config = dict(
    model='class-conditioned image diffusion model',
    image_size=64,
    cond_dropout=0.2,
    attention=False,
    upsampling='transposed_conv',
    init='lecun_normal',
    eps=1e-06,
    gradient_centralization=True,
    steps=9700,
    batch_size=256,
    weight_decay=0.08,
)
Rows from block 3, named by matrix and row number. Rows with one number belong to one channel. Each number is 200 + 20 x the weight over its row's rms, rounded and kept within 0 to 999. All counts start at 0. After the name is the row's rms in percent of the matrix's.
# convs0: first 3x3 conv (model.mid.1.convs.0.weight, 192x192x3x3, standardized in use), inputs 0-10, a 3x3 kernel for each
# convs1: second 3x3 conv (model.mid.1.convs.1.weight, 192x192x3x3, standardized in use, transposed), outputs 0-10, a 3x3 kernel for each
convs0.98,108,170,162,180,210,198,187,206,235,218,203,165,191,184,185,164,203,202,225,205,191,198,211,229,198,198,213,175,175,163,192,157,152,174,178,157,190,203,205,182,221,200,188,189,193,174,202,203,198,222,203,201,211,219,227,185,194,200,205,214,228,199,213,193,176,168,189,139,155,172,170,181,178,201,211,199,227,217,183,193,228,193,217,174,205,224,213,217,226,241,235,178,205,204,178,205,191,207,194,203
convs1.98,113,202,198,222,195,185,203,218,230,202,165,220,175,210,245,214,200,194,184,231,205,201,220,213,222,196,180,197,201,225,189,199,230,205,223,200,171,167,165,193,180,168,213,189,212,219,197,207,210,221,187,224,221,213,196,198,205,210,198,196,175,204,226,207,202,222,200,202,227,235,180,178,216,206,212,191,200,188,236,199,197,228,201,220,199,178,229,238,206,207,229,204,199,203,209,162,192,170,136,164
convs0.99,082,209,198,201,176,215,219,186,182,187,219,219,211,191,216,219,169,198,220,202,227,226,194,207,200,188,185,182,193,208,216,172,187,181,169,191,200,218,199,189,191,189,191,209,202,170,208,170,191,194,170,164,187,223,182,174,196,163,170,198,205,187,189,204,216,248,221,202,205,203,207,198,219,181,173,206,197,161,174,204,189,173,185,201,192,171,162,188,222,180,188,188,204,162,196,174,181,181,184,186
convs1.99,077,171,196,210,196,184,210,191,211,163,192,209,193,202,154,171,148,181,153,198,196,188,196,183,206,186,212,192,201,199,196,211,194,179,202,213,177,176,229,201,160,222,205,211,223,216,188,202,207,199,184,182,163,209,228,201,191,203,214,196,212,232,163,178,180,182,181,195,190,175,209,210,181,184,209,180,179,177,184,163,208,168,214,201,214,177,187,201,232,192,202,230,193,202,206,211,185,221,246,191
convs0.100,100,178,203,200,181,177,215,227,249,224,174,133,171,171,165,190,202,168,181,213,233,187,195,224,226,242,221,201,219,208,218,215,185,194,197,202,215,215,237,229,226,221,194,223,197,215,215,238,232,206,242,237,218,227,203,222,203,220,218,168,185,237,231,220,192,187,192,175,166,158,184,170,180,206,220,225,199,216,228,211,214,237,202,217,211,205,200,218,229,226,232,196,206,213,202,209,225,206,181,201
convs1.100,098,214,191,214,192,231,192,219,190,205,196,161,173,216,194,213,198,218,158,195,185,199,216,209,183,215,208,207,203,225,202,209,188,224,204,200,142,212,200,189,170,183,190,174,215,188,208,207,175,198,170,209,155,180,203,135,183,216,213,211,196,204,193,215,184,216,218,206,231,216,211,240,201,199,161,204,188,169,169,201,191,161,218,233,221,183,222,191,204,197,206,154,172,185,198,157,188,188,185,182
convs0.101,094,199,205,214,204,214,218,219,226,215,199,183,202,202,209,206,206,197,212,191,182,184,169,158,185,188,188,153,181,191,186,182,184,164,184,197,200,206,223,213,226,225,228,240,247,239,202,177,206,212,207,204,187,211,196,205,192,216,205,224,217,213,215,205,143,170,188,163,185,146,165,177,215,196,197,213,180,186,208,200,224,234,223,187,214,212,210,201,207,189,202,175,198,220,200,173,206,203,180,190
convs1.101,085,180,176,198,205,206,155,196,215,178,169,195,184,196,199,193,194,171,185,197,202,192,186,177,210,202,189,188,174,216,190,204,225,184,196,181,209,198,217,196,174,189,214,215,221,209,174,190,191,223,199,201,219,214,191,185,202,216,181,163,177,189,181,183,169,182,190,184,152,184,206,183,174,173,231,211,174,219,181,201,195,190,217,242,199,233,230,205,226,221,224,185,179,198,204,179,162,176,200,173
convs0.102,081,201,195,192,203,205,183,206,200,196,224,244,279,231,230,224,235,205,213,196,179,177,190,183,197,185,190,198,204,181,186,221,180,198,177,170,202,203,195,165,176,176,179,190,142,194,185,200,164,171,169,188,188,225,181,197,167,182,192,197,196,184,179,176,214,212,200,195,189,222,202,207,206,196,204,193,179,199,192,194,186,202,183,196,172,219,189,194,187,184,209,189,191,191,212,190,176,183,163,192
convs1.102,073,168,177,227,210,178,188,191,173,132,182,203,199,194,215,194,196,175,145,218,211,195,217,207,196,171,196,174,157,168,220,172,198,221,208,180,180,213,223,218,230,244,185,194,211,238,198,176,158,187,200,185,195,174,192,198,203,186,198,183,205,195,212,186,186,157,147,177,185,193,182,198,179,235,219,180,216,222,224,174,200,237,204,230,221,249,209,200,197,186,173,214,223,187,192,223,200,195,215,230
convs0.103,112,151,185,166,176,153,172,167,164,173,190,183,184,186,202,205,191,193,197,175,236,200,189,206,195,182,193,195,243,206,224,214,209,182,203,210,204,183,186,173,174,170,198,200,171,188,186,196,203,213,181,202,194,212,187,202,182,190,185,159,183,179,164,190,229,230,218,202,190,214,215,206,202,214,222,177,202,188,189,197,224,184,187,180,199,218,228,178,215,198,210,208,199,200,222,205,188,212,209,218
convs1.103,117,202,207,210,202,223,237,203,197,187,250,255,240,256,259,275,246,236,243,204,235,202,236,204,213,219,208,209,229,220,192,199,232,219,206,220,210,186,174,190,179,173,154,188,179,179,211,218,208,213,202,212,203,201,204,225,190,198,228,203,186,214,206,208,236,245,262,230,263,249,247,227,231,187,193,195,194,190,212,182,203,191,220,203,238,218,206,228,211,226,218,198,202,190,183,194,209,190,221,198
convs0.104,093,214,192,187,206,222,228,202,186,199,202,204,172,198,153,178,194,173,196,226,206,201,185,212,239,188,206,196,211,219,170,185,170,188,198,189,173,214,198,172,219,168,196,169,217,211,182,182,188,231,182,209,209,180,194,195,189,195,231,212,203,190,204,199,206,188,192,197,167,183,208,221,177,210,227,196,173,175,187,188,202,192,226,229,202,207,201,204,175,218,223,185,188,189,170,176,179,190,184,191
convs1.104,091,199,219,204,222,203,188,226,192,198,212,226,218,219,221,183,204,218,224,199,202,181,219,212,233,217,208,179,195,180,206,215,211,183,184,196,188,162,229,189,175,181,190,174,189,184,196,206,202,197,209,208,206,216,205,215,215,207,180,175,228,239,194,187,235,190,192,239,200,204,188,205,200,236,180,221,196,157,230,204,196,227,225,225,188,237,207,199,199,206,190,200,190,205,186,209,200,191,185,185
convs0.105,092,179,219,199,233,184,235,205,227,201,189,166,206,207,199,199,170,196,202,209,213,206,176,190,196,184,211,178,193,200,198,186,170,199,170,176,174,240,226,198,202,205,210,190,217,192,200,199,193,212,183,176,197,213,187,197,227,186,219,231,191,212,188,200,211,223,199,164,181,191,159,200,177,193,239,223,206,198,222,165,198,196,189,212,203,187,172,201,202,211,214,196,189,205,219,203,220,206,190,197
convs1.105,093,189,183,187,206,161,182,215,201,218,210,202,205,204,216,192,208,203,234,192,186,198,208,131,194,205,193,178,207,160,204,188,201,190,187,194,187,206,207,230,211,215,202,179,223,232,217,205,208,197,196,225,188,218,208,215,187,200,188,242,205,198,181,204,221,229,241,197,175,205,201,209,222,216,209,225,210,216,205,187,223,212,201,248,202,206,242,216,217,227,184,193,182,191,232,220,169,183,202,155
convs0.106,101,226,212,226,220,226,221,221,231,234,206,215,212,198,161,185,206,185,214,196,178,210,196,176,185,187,187,202,191,198,201,188,184,183,177,180,184,217,206,193,208,210,208,218,202,173,188,208,198,199,195,236,203,219,218,209,193,172,192,206,180,207,212,200,180,195,192,180,199,171,200,194,190,186,187,207,188,226,197,202,211,201,199,182,196,186,207,193,186,221,183,195,200,207,210,210,219,209,207,235
convs1.106,107,213,186,201,200,171,190,191,210,230,235,241,181,207,235,175,203,220,164,234,189,198,194,187,192,198,176,185,217,223,185,198,213,202,230,212,190,185,208,211,182,203,193,174,183,207,193,170,211,221,197,211,242,218,206,203,200,211,200,211,206,216,208,200,215,225,202,220,226,209,216,207,198,172,225,213,246,216,215,216,219,212,178,184,180,150,194,204,185,174,180,187,191,161,219,208,206,200,204,211
convs0.107,101,187,201,167,177,172,205,163,155,184,214,219,227,212,229,210,172,194,231,178,198,197,185,202,199,192,178,193,196,176,189,213,183,162,202,216,199,196,183,201,179,154,200,182,188,187,173,183,182,167,169,174,178,174,194,211,208,188,205,199,195,221,183,166,192,208,205,185,201,174,186,201,199,186,181,164,175,190,198,179,190,178,180,183,170,172,193,164,194,188,185,181,196,166,199,175,184,169,195,206
convs1.107,101,192,225,184,189,196,215,163,207,218,210,183,191,208,205,200,192,198,191,186,192,227,208,186,203,196,176,215,201,207,197,193,200,190,203,192,226,214,203,224,208,235,205,210,213,199,199,161,201,196,202,181,213,191,192,194,189,202,210,175,195,192,187,216,194,177,165,185,186,215,161,190,192,212,205,182,194,173,196,216,190,182,208,196,170,198,205,172,206,187,205,198,186,198,192,175,189,207,184,171
convs0.108,087,189,191,187,207,204,207,216,196,195,211,217,220,182,203,198,214,208,215,203,192,206,227,202,199,208,220,222,201,189,195,224,212,190,208,215,202,203,198,218,209,175,178,203,179,169,191,193,193,208,177,170,197,175,188,207,196,196,206,200,194,215,187,205,228,180,179,214,207,192,229,203,206,230,199,217,181,191,196,220,192,206,203,203,190,199,192,197,195,217,203,204,204,209,225,207,205,193,200,210
convs1.108,084,197,207,170,189,169,211,179,181,198,226,199,197,212,187,190,195,206,165,195,173,219,201,180,232,209,208,201,185,234,193,220,211,208,208,211,224,205,203,207,183,220,211,205,208,214,148,200,190,171,174,181,146,205,161,237,249,213,235,229,198,185,201,168,206,202,200,174,193,192,204,207,194,199,172,190,199,217,200,201,186,207,210,202,194,170,239,207,165,220,227,198,204,210,215,180,206,203,179,191
convs0.109,083,204,209,192,221,194,204,207,189,197,212,207,207,234,200,194,210,212,204,208,192,198,219,181,207,202,196,202,213,210,181,218,205,171,217,218,208,215,188,208,215,185,185,210,198,190,202,182,186,208,188,174,202,169,187,212,203,213,175,178,205,210,198,187,203,193,177,217,184,177,202,209,188,218,216,222,210,181,197,203,211,203,203,173,194,164,182,176,192,186,188,214,222,204,175,212,213,202,208,201
convs1.109,083,226,214,197,209,188,193,183,206,215,159,164,200,206,196,218,196,193,183,226,220,171,202,180,192,213,223,207,221,199,188,225,175,180,198,186,196,185,220,226,177,160,198,204,164,217,204,205,190,208,222,209,179,223,215,204,229,195,201,247,214,225,212,203,187,210,173,204,220,183,200,223,205,192,190,200,209,196,174,204,192,190,196,198,230,210,204,175,199,199,177,234,241,201,222,217,191,192,184,162
convs0.110,096,191,199,186,197,222,222,203,213,217,187,211,202,196,171,229,216,181,182,216,214,215,226,227,215,189,205,219,157,191,217,168,175,191,181,207,225,185,209,184,200,213,197,208,236,200,220,187,202,206,215,230,178,214,234,192,199,184,214,185,187,224,201,194,175,174,181,188,176,219,178,188,192,177,193,215,181,197,184,181,197,185,214,200,226,230,206,225,210,201,207,198,220,194,201,222,204,212,196,194
convs1.110,097,187,207,188,224,209,224,217,187,214,206,210,211,198,209,236,201,226,217,185,198,189,208,198,182,209,161,199,203,216,173,218,179,216,185,209,187,195,180,229,212,175,181,185,200,159,217,191,225,182,188,186,178,189,202,246,249,217,196,205,192,227,217,223,149,164,180,162,231,238,223,231,210,231,224,202,214,238,214,209,213,206,182,205,200,193,214,208,199,184,180,199,188,213,213,205,204,204,224,201
convs0.111,088,171,166,189,170,191,220,197,204,211,225,236,223,239,233,206,200,242,232,205,210,220,180,203,190,207,183,192,206,202,193,194,227,193,218,218,207,193,165,209,182,156,170,187,176,201,186,181,185,196,152,181,196,167,175,189,173,216,171,195,193,186,160,207,206,180,190,205,190,185,190,198,201,208,187,198,200,188,207,190,206,198,202,180,194,175,189,172,221,178,196,190,183,200,191,183,182,195,211,209
convs1.111,091,185,186,209,218,232,228,175,224,184,199,203,214,185,239,157,181,221,186,220,206,230,189,241,194,223,217,204,194,213,177,188,203,184,199,195,223,189,251,231,193,201,200,195,205,203,219,175,198,213,178,220,210,203,195,173,159,189,195,248,188,214,186,173,188,180,202,192,206,201,210,204,234,186,216,174,210,167,199,198,175,193,183,178,172,189,174,191,206,171,182,221,193,198,218,184,223,229,231,206
convs0.112,096,207,233,206,174,228,182,232,177,173,199,216,209,209,232,202,185,192,189,216,195,186,186,189,173,201,199,220,186,196,200,183,199,224,195,201,230,205,226,190,204,219,202,219,211,217,199,203,192,159,181,154,194,199,162,200,173,221,201,205,222,206,191,203,203,186,216,195,218,194,191,223,216,190,179,185,169,194,173,173,208,178,193,191,193,190,179,187,148,181,177,210,212,227,190,209,214,180,185,221
convs1.112,099,225,195,211,200,263,205,199,225,180,171,193,189,201,188,176,222,188,231,187,182,199,198,221,179,215,242,206,206,177,203,199,191,194,189,192,204,208,221,208,167,178,199,181,184,189,192,204,224,204,212,223,212,221,239,195,192,167,206,151,175,197,178,215,204,183,196,201,220,224,221,228,205,190,199,167,178,170,170,197,208,164,210,195,204,197,172,197,193,202,210,206,212,196,179,203,186,203,198,162
convs0.113,125,214,196,201,196,235,259,195,227,219,175,213,170,211,113,147,198,153,176,206,198,205,189,204,188,224,216,209,215,211,205,225,156,166,209,189,186,220,219,182,208,208,180,232,184,172,197,187,199,209,193,197,231,191,210,180,193,180,184,190,193,194,181,166,198,189,211,187,178,211,206,175,178,206,212,210,211,178,185,198,226,210,191,208,213,195,207,215,199,207,207,189,194,195,202,197,209,181,196,207
convs1.113,129,183,197,205,197,229,208,193,180,204,192,196,206,234,199,208,195,205,211,181,193,197,210,215,203,190,188,200,199,209,194,161,206,216,203,191,193,160,177,176,199,211,188,187,212,198,219,203,203,178,200,187,209,192,203,227,235,223,201,181,200,226,227,220,195,207,191,206,191,212,174,151,200,212,209,194,228,206,206,228,203,202,202,216,225,246,190,173,221,214,185,232,226,226,174,228,220,210,202,213
convs0.114,092,227,211,196,170,192,200,180,165,182,195,196,209,206,200,240,259,207,197,187,213,216,218,218,212,169,212,207,187,190,179,192,186,184,189,191,182,227,221,206,237,253,223,167,214,223,173,193,219,189,178,195,169,194,189,227,204,194,195,177,187,207,206,213,142,167,160,180,193,192,174,201,207,174,210,189,184,201,195,174,173,181,186,214,180,201,194,190,199,184,229,215,205,201,180,215,167,205,187,212
convs1.114,091,189,202,166,195,225,203,172,193,196,199,223,151,195,211,189,195,210,176,189,193,174,217,203,194,172,198,210,177,168,184,196,198,190,195,228,197,172,222,185,201,183,197,187,208,214,196,206,230,181,172,193,207,175,190,198,184,182,222,207,208,185,189,200,209,211,195,208,223,210,208,219,207,202,222,213,209,238,214,188,230,195,252,188,214,255,229,198,235,186,207,209,180,194,168,196,173,182,176,217
convs0.115,116,200,246,203,195,201,196,167,212,197,171,191,199,197,188,198,192,194,178,197,191,209,211,210,196,201,219,183,233,198,210,205,174,195,168,204,217,172,178,178,206,196,222,200,199,225,199,177,215,176,241,219,201,189,179,196,168,187,202,184,177,178,158,155,200,213,193,209,232,203,187,211,205,199,201,180,199,204,195,231,203,175,215,214,193,209,217,192,207,218,214,186,200,211,189,186,195,193,210,199
convs1.115,107,216,243,203,243,221,203,226,238,211,198,207,230,217,217,247,214,209,203,189,215,195,202,203,219,217,232,215,185,197,206,220,200,201,229,191,214,189,170,223,177,184,183,181,193,187,218,204,198,210,202,190,201,208,188,211,193,193,217,219,212,225,234,203,228,242,210,224,248,249,203,222,206,193,194,220,226,200,202,253,223,212,158,183,210,154,180,185,188,162,186,193,200,187,179,197,208,191,191,179
convs0.116,111,219,203,219,231,213,205,195,190,191,186,169,192,202,208,183,207,221,207,202,186,193,204,203,184,207,202,189,180,188,201,213,217,223,228,219,194,212,212,206,192,214,230,233,190,197,212,196,221,244,215,229,204,228,242,202,199,215,245,205,219,204,208,206,197,175,178,208,189,195,205,186,193,187,191,206,184,224,239,210,211,216,222,215,190,225,216,218,228,183,221,216,192,212,214,222,206,216,188,214
convs1.116,104,209,209,202,209,181,188,216,207,209,178,232,184,174,230,202,178,198,178,192,203,195,198,192,175,196,171,199,191,226,203,188,180,197,205,183,192,191,204,216,234,178,216,226,206,212,186,211,201,193,181,185,204,206,191,206,217,185,232,203,201,194,218,232,206,193,168,209,162,191,214,176,188,201,183,177,205,210,186,206,218,192,186,189,197,170,176,207,160,187,203,208,193,227,205,176,179,212,227,183
convs0.117,112,222,209,222,222,189,223,233,231,207,208,211,160,187,203,142,198,188,181,207,216,206,240,217,203,221,217,208,207,162,173,203,189,188,225,186,202,226,224,208,222,201,207,211,213,213,210,191,211,208,211,185,218,211,202,233,203,225,220,202,210,221,221,218,200,213,190,204,211,175,182,224,174,218,213,226,210,209,214,237,208,239,192,214,224,198,241,208,178,205,222,208,218,214,230,195,211,236,218,212
convs1.117,105,186,205,185,195,237,198,202,208,217,166,251,228,184,202,180,168,224,217,186,223,225,195,196,218,209,209,227,204,205,195,193,198,179,195,179,161,186,192,160,195,164,213,181,175,196,215,210,215,201,202,172,179,232,200,194,163,211,180,226,188,206,224,206,184,217,229,187,222,213,191,223,198,201,216,205,210,224,241,197,229,199,189,227,211,185,209,204,204,206,213,221,196,213,224,217,200,213,214,197
convs0.118,101,203,199,199,215,171,166,214,206,214,211,209,195,176,210,186,212,216,200,213,209,195,232,214,201,215,177,190,215,210,206,191,196,235,182,167,211,200,172,213,196,180,210,185,177,199,232,221,221,216,188,221,203,246,197,209,201,200,199,199,224,194,192,238,223,215,226,223,181,190,222,196,209,190,184,211,185,197,198,192,188,215,181,172,198,180,205,214,195,195,230,219,193,160,193,196,174,192,200,177
convs1.118,101,200,208,218,215,206,221,217,194,190,218,235,165,242,211,196,186,238,190,201,221,190,210,227,197,202,193,194,220,224,209,222,227,202,219,179,207,208,185,211,190,180,176,201,195,169,208,173,191,226,194,183,203,191,188,218,220,214,223,240,236,197,235,208,218,184,211,219,201,237,218,197,221,222,198,182,221,187,197,208,248,183,191,177,196,182,204,174,169,170,179,186,219,211,197,215,198,180,197,188
convs0.119,081,172,197,195,203,178,192,186,200,217,174,168,200,225,202,208,221,168,222,172,211,205,187,221,184,207,203,231,214,226,226,223,200,216,205,161,197,195,217,226,211,211,196,225,209,207,204,184,224,203,184,170,194,166,171,215,230,209,210,201,237,205,203,202,174,179,204,201,199,219,217,211,212,190,190,193,190,175,189,215,194,193,182,203,187,189,214,179,172,214,148,222,218,215,204,207,197,220,197,215
convs1.119,085,182,182,216,196,174,182,189,189,221,207,220,198,202,225,230,208,217,191,212,207,198,189,208,162,204,190,206,200,171,229,205,250,168,206,198,182,211,181,233,211,199,193,223,188,156,207,199,171,194,203,190,181,209,201,196,225,189,178,214,221,213,211,213,191,226,154,180,211,199,207,216,214,213,177,197,190,212,200,204,186,204,180,221,196,181,201,220,205,193,195,198,185,198,199,224,173,203,221,202
convs0.120,093,188,219,194,168,186,167,188,215,216,220,209,186,223,189,184,186,223,196,216,216,201,199,182,181,169,234,198,207,210,231,190,227,223,220,179,192,195,175,169,181,193,198,195,205,213,210,205,190,189,188,194,216,183,201,200,203,194,182,174,207,217,184,188,208,206,221,219,214,206,207,217,198,204,203,204,210,196,208,198,206,200,192,212,192,198,176,174,177,204,162,236,206,192,222,207,211,233,223,207
convs1.120,097,207,175,159,206,178,213,230,187,185,194,216,217,170,201,181,185,233,174,197,203,170,164,179,206,168,186,177,155,184,223,209,201,188,196,238,196,197,231,198,197,201,188,194,185,181,206,186,200,172,182,211,211,212,199,193,219,211,212,210,180,195,242,214,193,203,187,211,207,207,147,210,192,189,174,205,201,207,196,217,204,185,195,176,202,206,193,209,175,189,205,236,212,203,241,211,214,213,185,211
convs0.121,130,193,198,227,223,166,200,202,186,200,213,193,201,177,152,163,162,161,185,213,199,227,192,217,211,211,207,204,208,192,198,161,218,185,199,203,209,203,220,205,210,201,196,200,209,189,209,211,214,187,206,197,197,188,187,153,227,177,200,204,212,189,217,203,190,191,180,197,194,185,204,194,179,216,246,229,199,224,205,224,221,228,188,192,200,199,221,192,227,210,201,184,198,218,210,197,178,195,212,205
convs1.121,140,214,214,221,186,185,144,204,185,205,185,208,199,215,189,246,221,212,218,226,206,214,213,214,184,212,208,215,206,205,223,225,237,201,199,196,200,197,216,216,208,217,191,196,221,237,195,211,192,173,169,221,208,194,185,183,173,182,181,216,200,174,208,206,206,211,219,246,205,208,211,244,219,211,189,201,170,167,165,176,187,205,212,217,204,243,199,253,218,205,243,183,192,185,171,208,187,177,197,201
convs0.122,110,200,171,193,186,168,195,192,231,207,173,210,191,165,192,202,158,184,171,215,198,205,199,203,178,188,183,213,213,197,197,218,209,199,192,208,215,196,199,177,212,216,192,231,218,182,204,214,202,185,215,190,227,218,180,227,236,201,214,220,177,207,218,195,182,207,200,196,233,209,192,223,203,209,212,191,210,205,218,190,184,213,189,189,205,205,199,210,181,186,191,216,220,214,219,205,203,200,218,206
convs1.122,116,203,190,184,207,204,165,164,227,176,213,198,219,225,183,213,227,182,199,212,209,217,205,218,197,186,177,196,193,201,187,195,216,194,220,215,178,209,203,220,195,207,224,204,210,193,200,174,165,214,178,194,197,208,200,158,194,184,196,204,193,181,171,213,217,190,234,231,196,198,201,213,209,207,167,202,181,192,212,204,167,232,227,190,203,215,198,194,189,193,219,177,198,212,218,224,191,179,194,203
convs0.123,085,207,212,178,215,212,179,196,179,179,208,243,199,232,234,225,202,203,195,201,174,189,169,153,228,155,180,200,200,216,205,190,221,189,173,192,181,201,206,226,195,198,187,199,192,233,181,197,198,219,188,225,189,237,208,192,210,222,164,226,205,213,201,210,181,206,234,244,217,227,195,198,182,206,191,208,208,186,181,214,230,174,185,209,171,185,198,196,194,177,185,218,191,193,184,185,194,206,217,214
convs1.123,079,183,201,179,171,175,176,193,195,182,173,205,195,206,155,171,199,154,184,197,223,187,221,213,179,208,179,189,199,196,186,150,200,203,161,213,197,200,227,234,226,206,214,232,213,202,190,214,219,215,213,197,161,178,215,162,202,187,171,214,204,216,196,198,170,223,153,181,189,186,184,123,156,197,207,195,167,211,189,157,189,200,198,206,200,209,188,160,184,219,182,204,200,212,179,155,198,189,207,200
convs0.124,111,220,202,182,211,199,210,230,192,205,191,187,191,184,190,190,194,168,219,205,202,215,191,212,233,223,190,195,212,218,199,200,195,264,210,222,238,229,214,212,190,238,216,199,225,216,211,213,206,224,228,211,194,211,204,238,207,218,237,200,239,218,207,253,211,195,216,188,161,191,209,182,201,207,204,224,217,223,188,210,228,207,220,216,216,213,192,230,201,196,252,223,199,206,213,203,198,214,207,189
convs1.124,104,219,240,203,214,227,193,211,192,213,183,176,181,171,179,206,182,198,182,218,223,227,199,233,223,207,188,228,191,215,211,189,224,214,219,219,210,199,220,187,181,172,208,180,184,205,199,203,190,209,201,223,211,222,195,176,183,175,174,206,195,185,195,184,217,241,209,227,225,214,216,222,209,209,195,198,229,217,200,218,197,167,205,195,191,186,166,188,172,187,192,218,197,183,191,171,177,203,162,200
convs0.125,075,215,182,185,162,197,193,189,193,195,208,218,213,231,228,213,204,216,258,195,194,204,189,206,203,197,204,191,182,221,205,169,206,216,180,222,155,204,162,179,164,132,221,179,168,195,185,172,202,183,165,177,168,226,190,189,192,178,182,200,169,156,201,164,185,203,221,191,216,201,149,176,208,196,181,195,180,178,165,192,221,218,164,221,159,192,162,184,192,208,176,223,192,206,236,214,204,221,208,221
convs1.125,073,200,222,213,214,190,205,196,201,218,158,163,204,193,226,210,202,192,238,168,183,188,187,206,210,180,195,206,215,248,165,207,178,222,195,203,196,202,202,174,206,191,180,188,162,173,215,216,208,170,230,202,218,204,221,172,165,216,203,177,204,211,201,189,195,175,185,201,196,225,212,160,224,176,177,182,234,175,207,181,236,182,209,230,214,212,192,187,179,215,237,197,192,220,196,222,217,229,221,197
convs0.126,086,191,190,226,216,192,199,227,232,185,179,222,235,195,212,256,196,216,210,191,187,199,201,195,179,189,192,196,191,257,212,180,240,242,191,246,201,240,158,204,202,185,186,186,198,196,181,154,156,189,197,202,172,207,150,168,205,186,190,227,200,172,166,204,232,224,208,204,223,202,211,241,173,205,213,196,174,182,191,188,197,178,201,212,169,190,164,188,201,169,237,190,195,224,233,207,196,221,185,212
convs1.126,086,182,220,207,189,196,200,188,185,210,200,204,202,180,161,239,181,193,186,197,186,210,186,202,178,173,191,195,190,164,193,177,214,184,205,205,221,178,205,193,183,160,203,226,197,174,211,177,211,207,231,203,182,216,234,218,223,206,217,200,197,231,214,211,200,202,192,188,226,177,197,192,176,226,200,200,208,192,219,208,179,219,188,196,237,195,198,163,180,197,190,191,179,204,209,229,205,198,216,188
convs0.127,104,182,244,173,214,206,175,205,187,190,219,208,189,204,228,181,224,204,186,190,197,192,197,182,203,203,173,177,216,231,209,188,205,171,178,177,193,242,219,221,235,211,192,214,204,188,185,210,168,217,174,181,178,194,165,200,192,185,206,178,184,171,205,184,216,226,204,228,196,202,215,200,193,210,205,205,185,171,214,204,194,198,203,182,175,192,185,200,193,164,221,173,204,196,198,197,193,200,207,203
convs1.127,101,208,219,164,246,168,191,211,237,188,189,209,202,176,189,191,185,180,176,199,203,183,193,163,203,207,189,205,191,192,195,193,199,208,192,206,214,197,183,220,204,237,201,203,204,215,196,171,168,176,197,201,199,185,218,204,209,199,215,213,242,184,190,220,189,205,203,209,170,173,183,228,174,226,199,226,185,205,206,175,216,212,217,203,204,198,202,163,222,169,187,236,192,220,229,206,199,214,212,191
convs0.128,107,199,178,204,209,219,207,167,155,221,223,226,198,251,228,222,226,224,196,186,193,197,179,192,183,186,181,187,183,190,207,185,210,219,211,215,196,204,192,188,171,216,221,203,233,208,176,162,186,181,172,184,201,203,179,228,212,182,185,231,211,184,217,203,204,210,208,206,223,208,209,225,214,183,203,172,198,165,192,181,183,190,224,185,216,194,188,194,206,181,189,214,190,185,189,197,189,202,217,193
convs1.128,115,203,199,201,191,249,170,214,223,200,187,211,206,208,198,231,207,191,225,197,197,207,207,230,187,189,202,187,203,227,217,191,218,201,213,192,197,208,160,176,192,176,203,169,171,211,223,192,198,206,144,207,216,180,204,220,182,201,195,181,159,196,194,241,179,194,177,176,215,161,185,207,156,198,196,195,208,198,187,220,199,205,191,212,181,182,163,202,187,202,189,198,216,218,232,197,211,214,195,186
convs0.129,094,199,221,229,188,177,174,218,210,197,171,197,177,190,213,195,171,202,164,202,191,183,224,218,197,219,176,211,206,211,191,208,192,228,210,228,197,178,189,194,193,198,197,194,234,221,211,227,190,201,218,200,226,229,219,174,169,182,218,195,201,213,179,176,182,178,160,174,190,213,204,182,218,207,164,216,184,175,188,192,193,188,194,207,190,226,222,181,191,228,201,226,222,223,223,239,217,217,204,194
convs1.129,088,189,211,188,213,220,212,201,181,207,186,197,179,189,210,196,152,191,162,213,205,196,165,165,229,191,192,207,205,175,199,219,199,223,186,178,180,189,197,181,203,175,195,198,194,171,185,205,239,222,238,214,166,194,191,170,198,193,192,205,226,201,225,207,192,206,223,204,203,208,207,202,178,222,220,193,225,221,182,215,214,231,173,189,192,204,185,212,182,180,194,193,189,178,193,208,191,193,208,209
convs0.130,123,190,217,207,179,155,229,218,225,221,206,206,209,220,191,189,206,187,207,184,177,194,187,192,180,212,184,178,190,161,182,231,220,193,221,215,210,184,167,154,239,212,166,238,219,195,190,194,216,204,185,183,201,209,217,173,183,163,178,206,168,205,211,142,204,192,221,220,212,190,210,213,221,186,188,202,180,177,195,198,204,189,206,195,221,170,164,192,201,203,192,196,207,201,210,198,201,205,207,199
convs1.130,118,220,196,207,211,204,167,205,194,187,196,172,176,169,164,189,213,215,189,189,197,218,194,194,199,216,216,181,200,195,222,199,190,248,186,163,187,192,177,185,228,181,180,222,241,205,213,208,204,217,225,234,198,189,221,224,194,225,208,202,218,202,178,199,213,218,214,183,183,239,182,218,180,202,201,212,222,227,206,178,199,219,208,171,201,203,200,208,198,234,214,202,196,206,209,196,221,200,203,200
convs0.131,119,199,212,222,244,275,240,198,203,169,185,190,173,167,182,179,157,159,189,215,213,199,216,186,226,220,210,211,186,229,201,189,206,192,218,173,218,191,220,230,220,210,211,180,220,187,206,214,212,183,204,165,189,185,203,240,205,183,216,206,175,167,171,200,200,215,188,215,227,207,209,207,178,210,212,204,220,185,187,222,211,202,195,235,241,195,217,203,227,234,233,179,187,208,205,198,193,196,207,191
convs1.131,119,226,191,203,196,162,225,187,172,194,184,215,183,200,203,192,215,202,205,180,201,204,162,205,195,197,197,208,203,203,221,193,178,183,201,203,206,176,194,186,235,221,212,214,182,223,210,192,239,223,197,219,200,209,206,234,205,199,198,176,190,179,175,211,184,183,200,193,173,173,190,181,205,225,199,223,204,202,193,205,213,196,173,175,197,182,216,206,185,211,186,203,223,231,218,188,221,236,196,194
convs0.132,107,231,176,161,220,201,199,193,213,209,196,168,176,217,177,216,217,221,205,192,203,211,185,207,211,206,224,200,224,188,202,184,195,178,210,185,192,239,221,191,208,151,178,191,209,215,230,190,208,222,221,205,252,195,181,211,186,220,181,195,205,190,168,190,164,208,202,205,183,186,202,194,195,224,223,209,226,186,204,209,214,207,214,211,210,193,212,213,208,209,160,206,177,208,205,199,203,197,177,214
convs1.132,113,193,222,211,214,133,190,175,185,237,197,205,184,216,199,207,221,225,169,215,206,195,179,197,197,206,190,197,195,196,188,192,190,195,194,209,175,185,209,204,190,160,186,208,230,204,190,215,201,231,207,216,180,204,192,214,212,196,188,240,208,206,212,215,206,210,204,207,224,188,214,170,175,199,198,194,198,154,211,192,192,217,210,220,208,173,145,218,209,213,196,191,217,198,209,201,208,185,214,254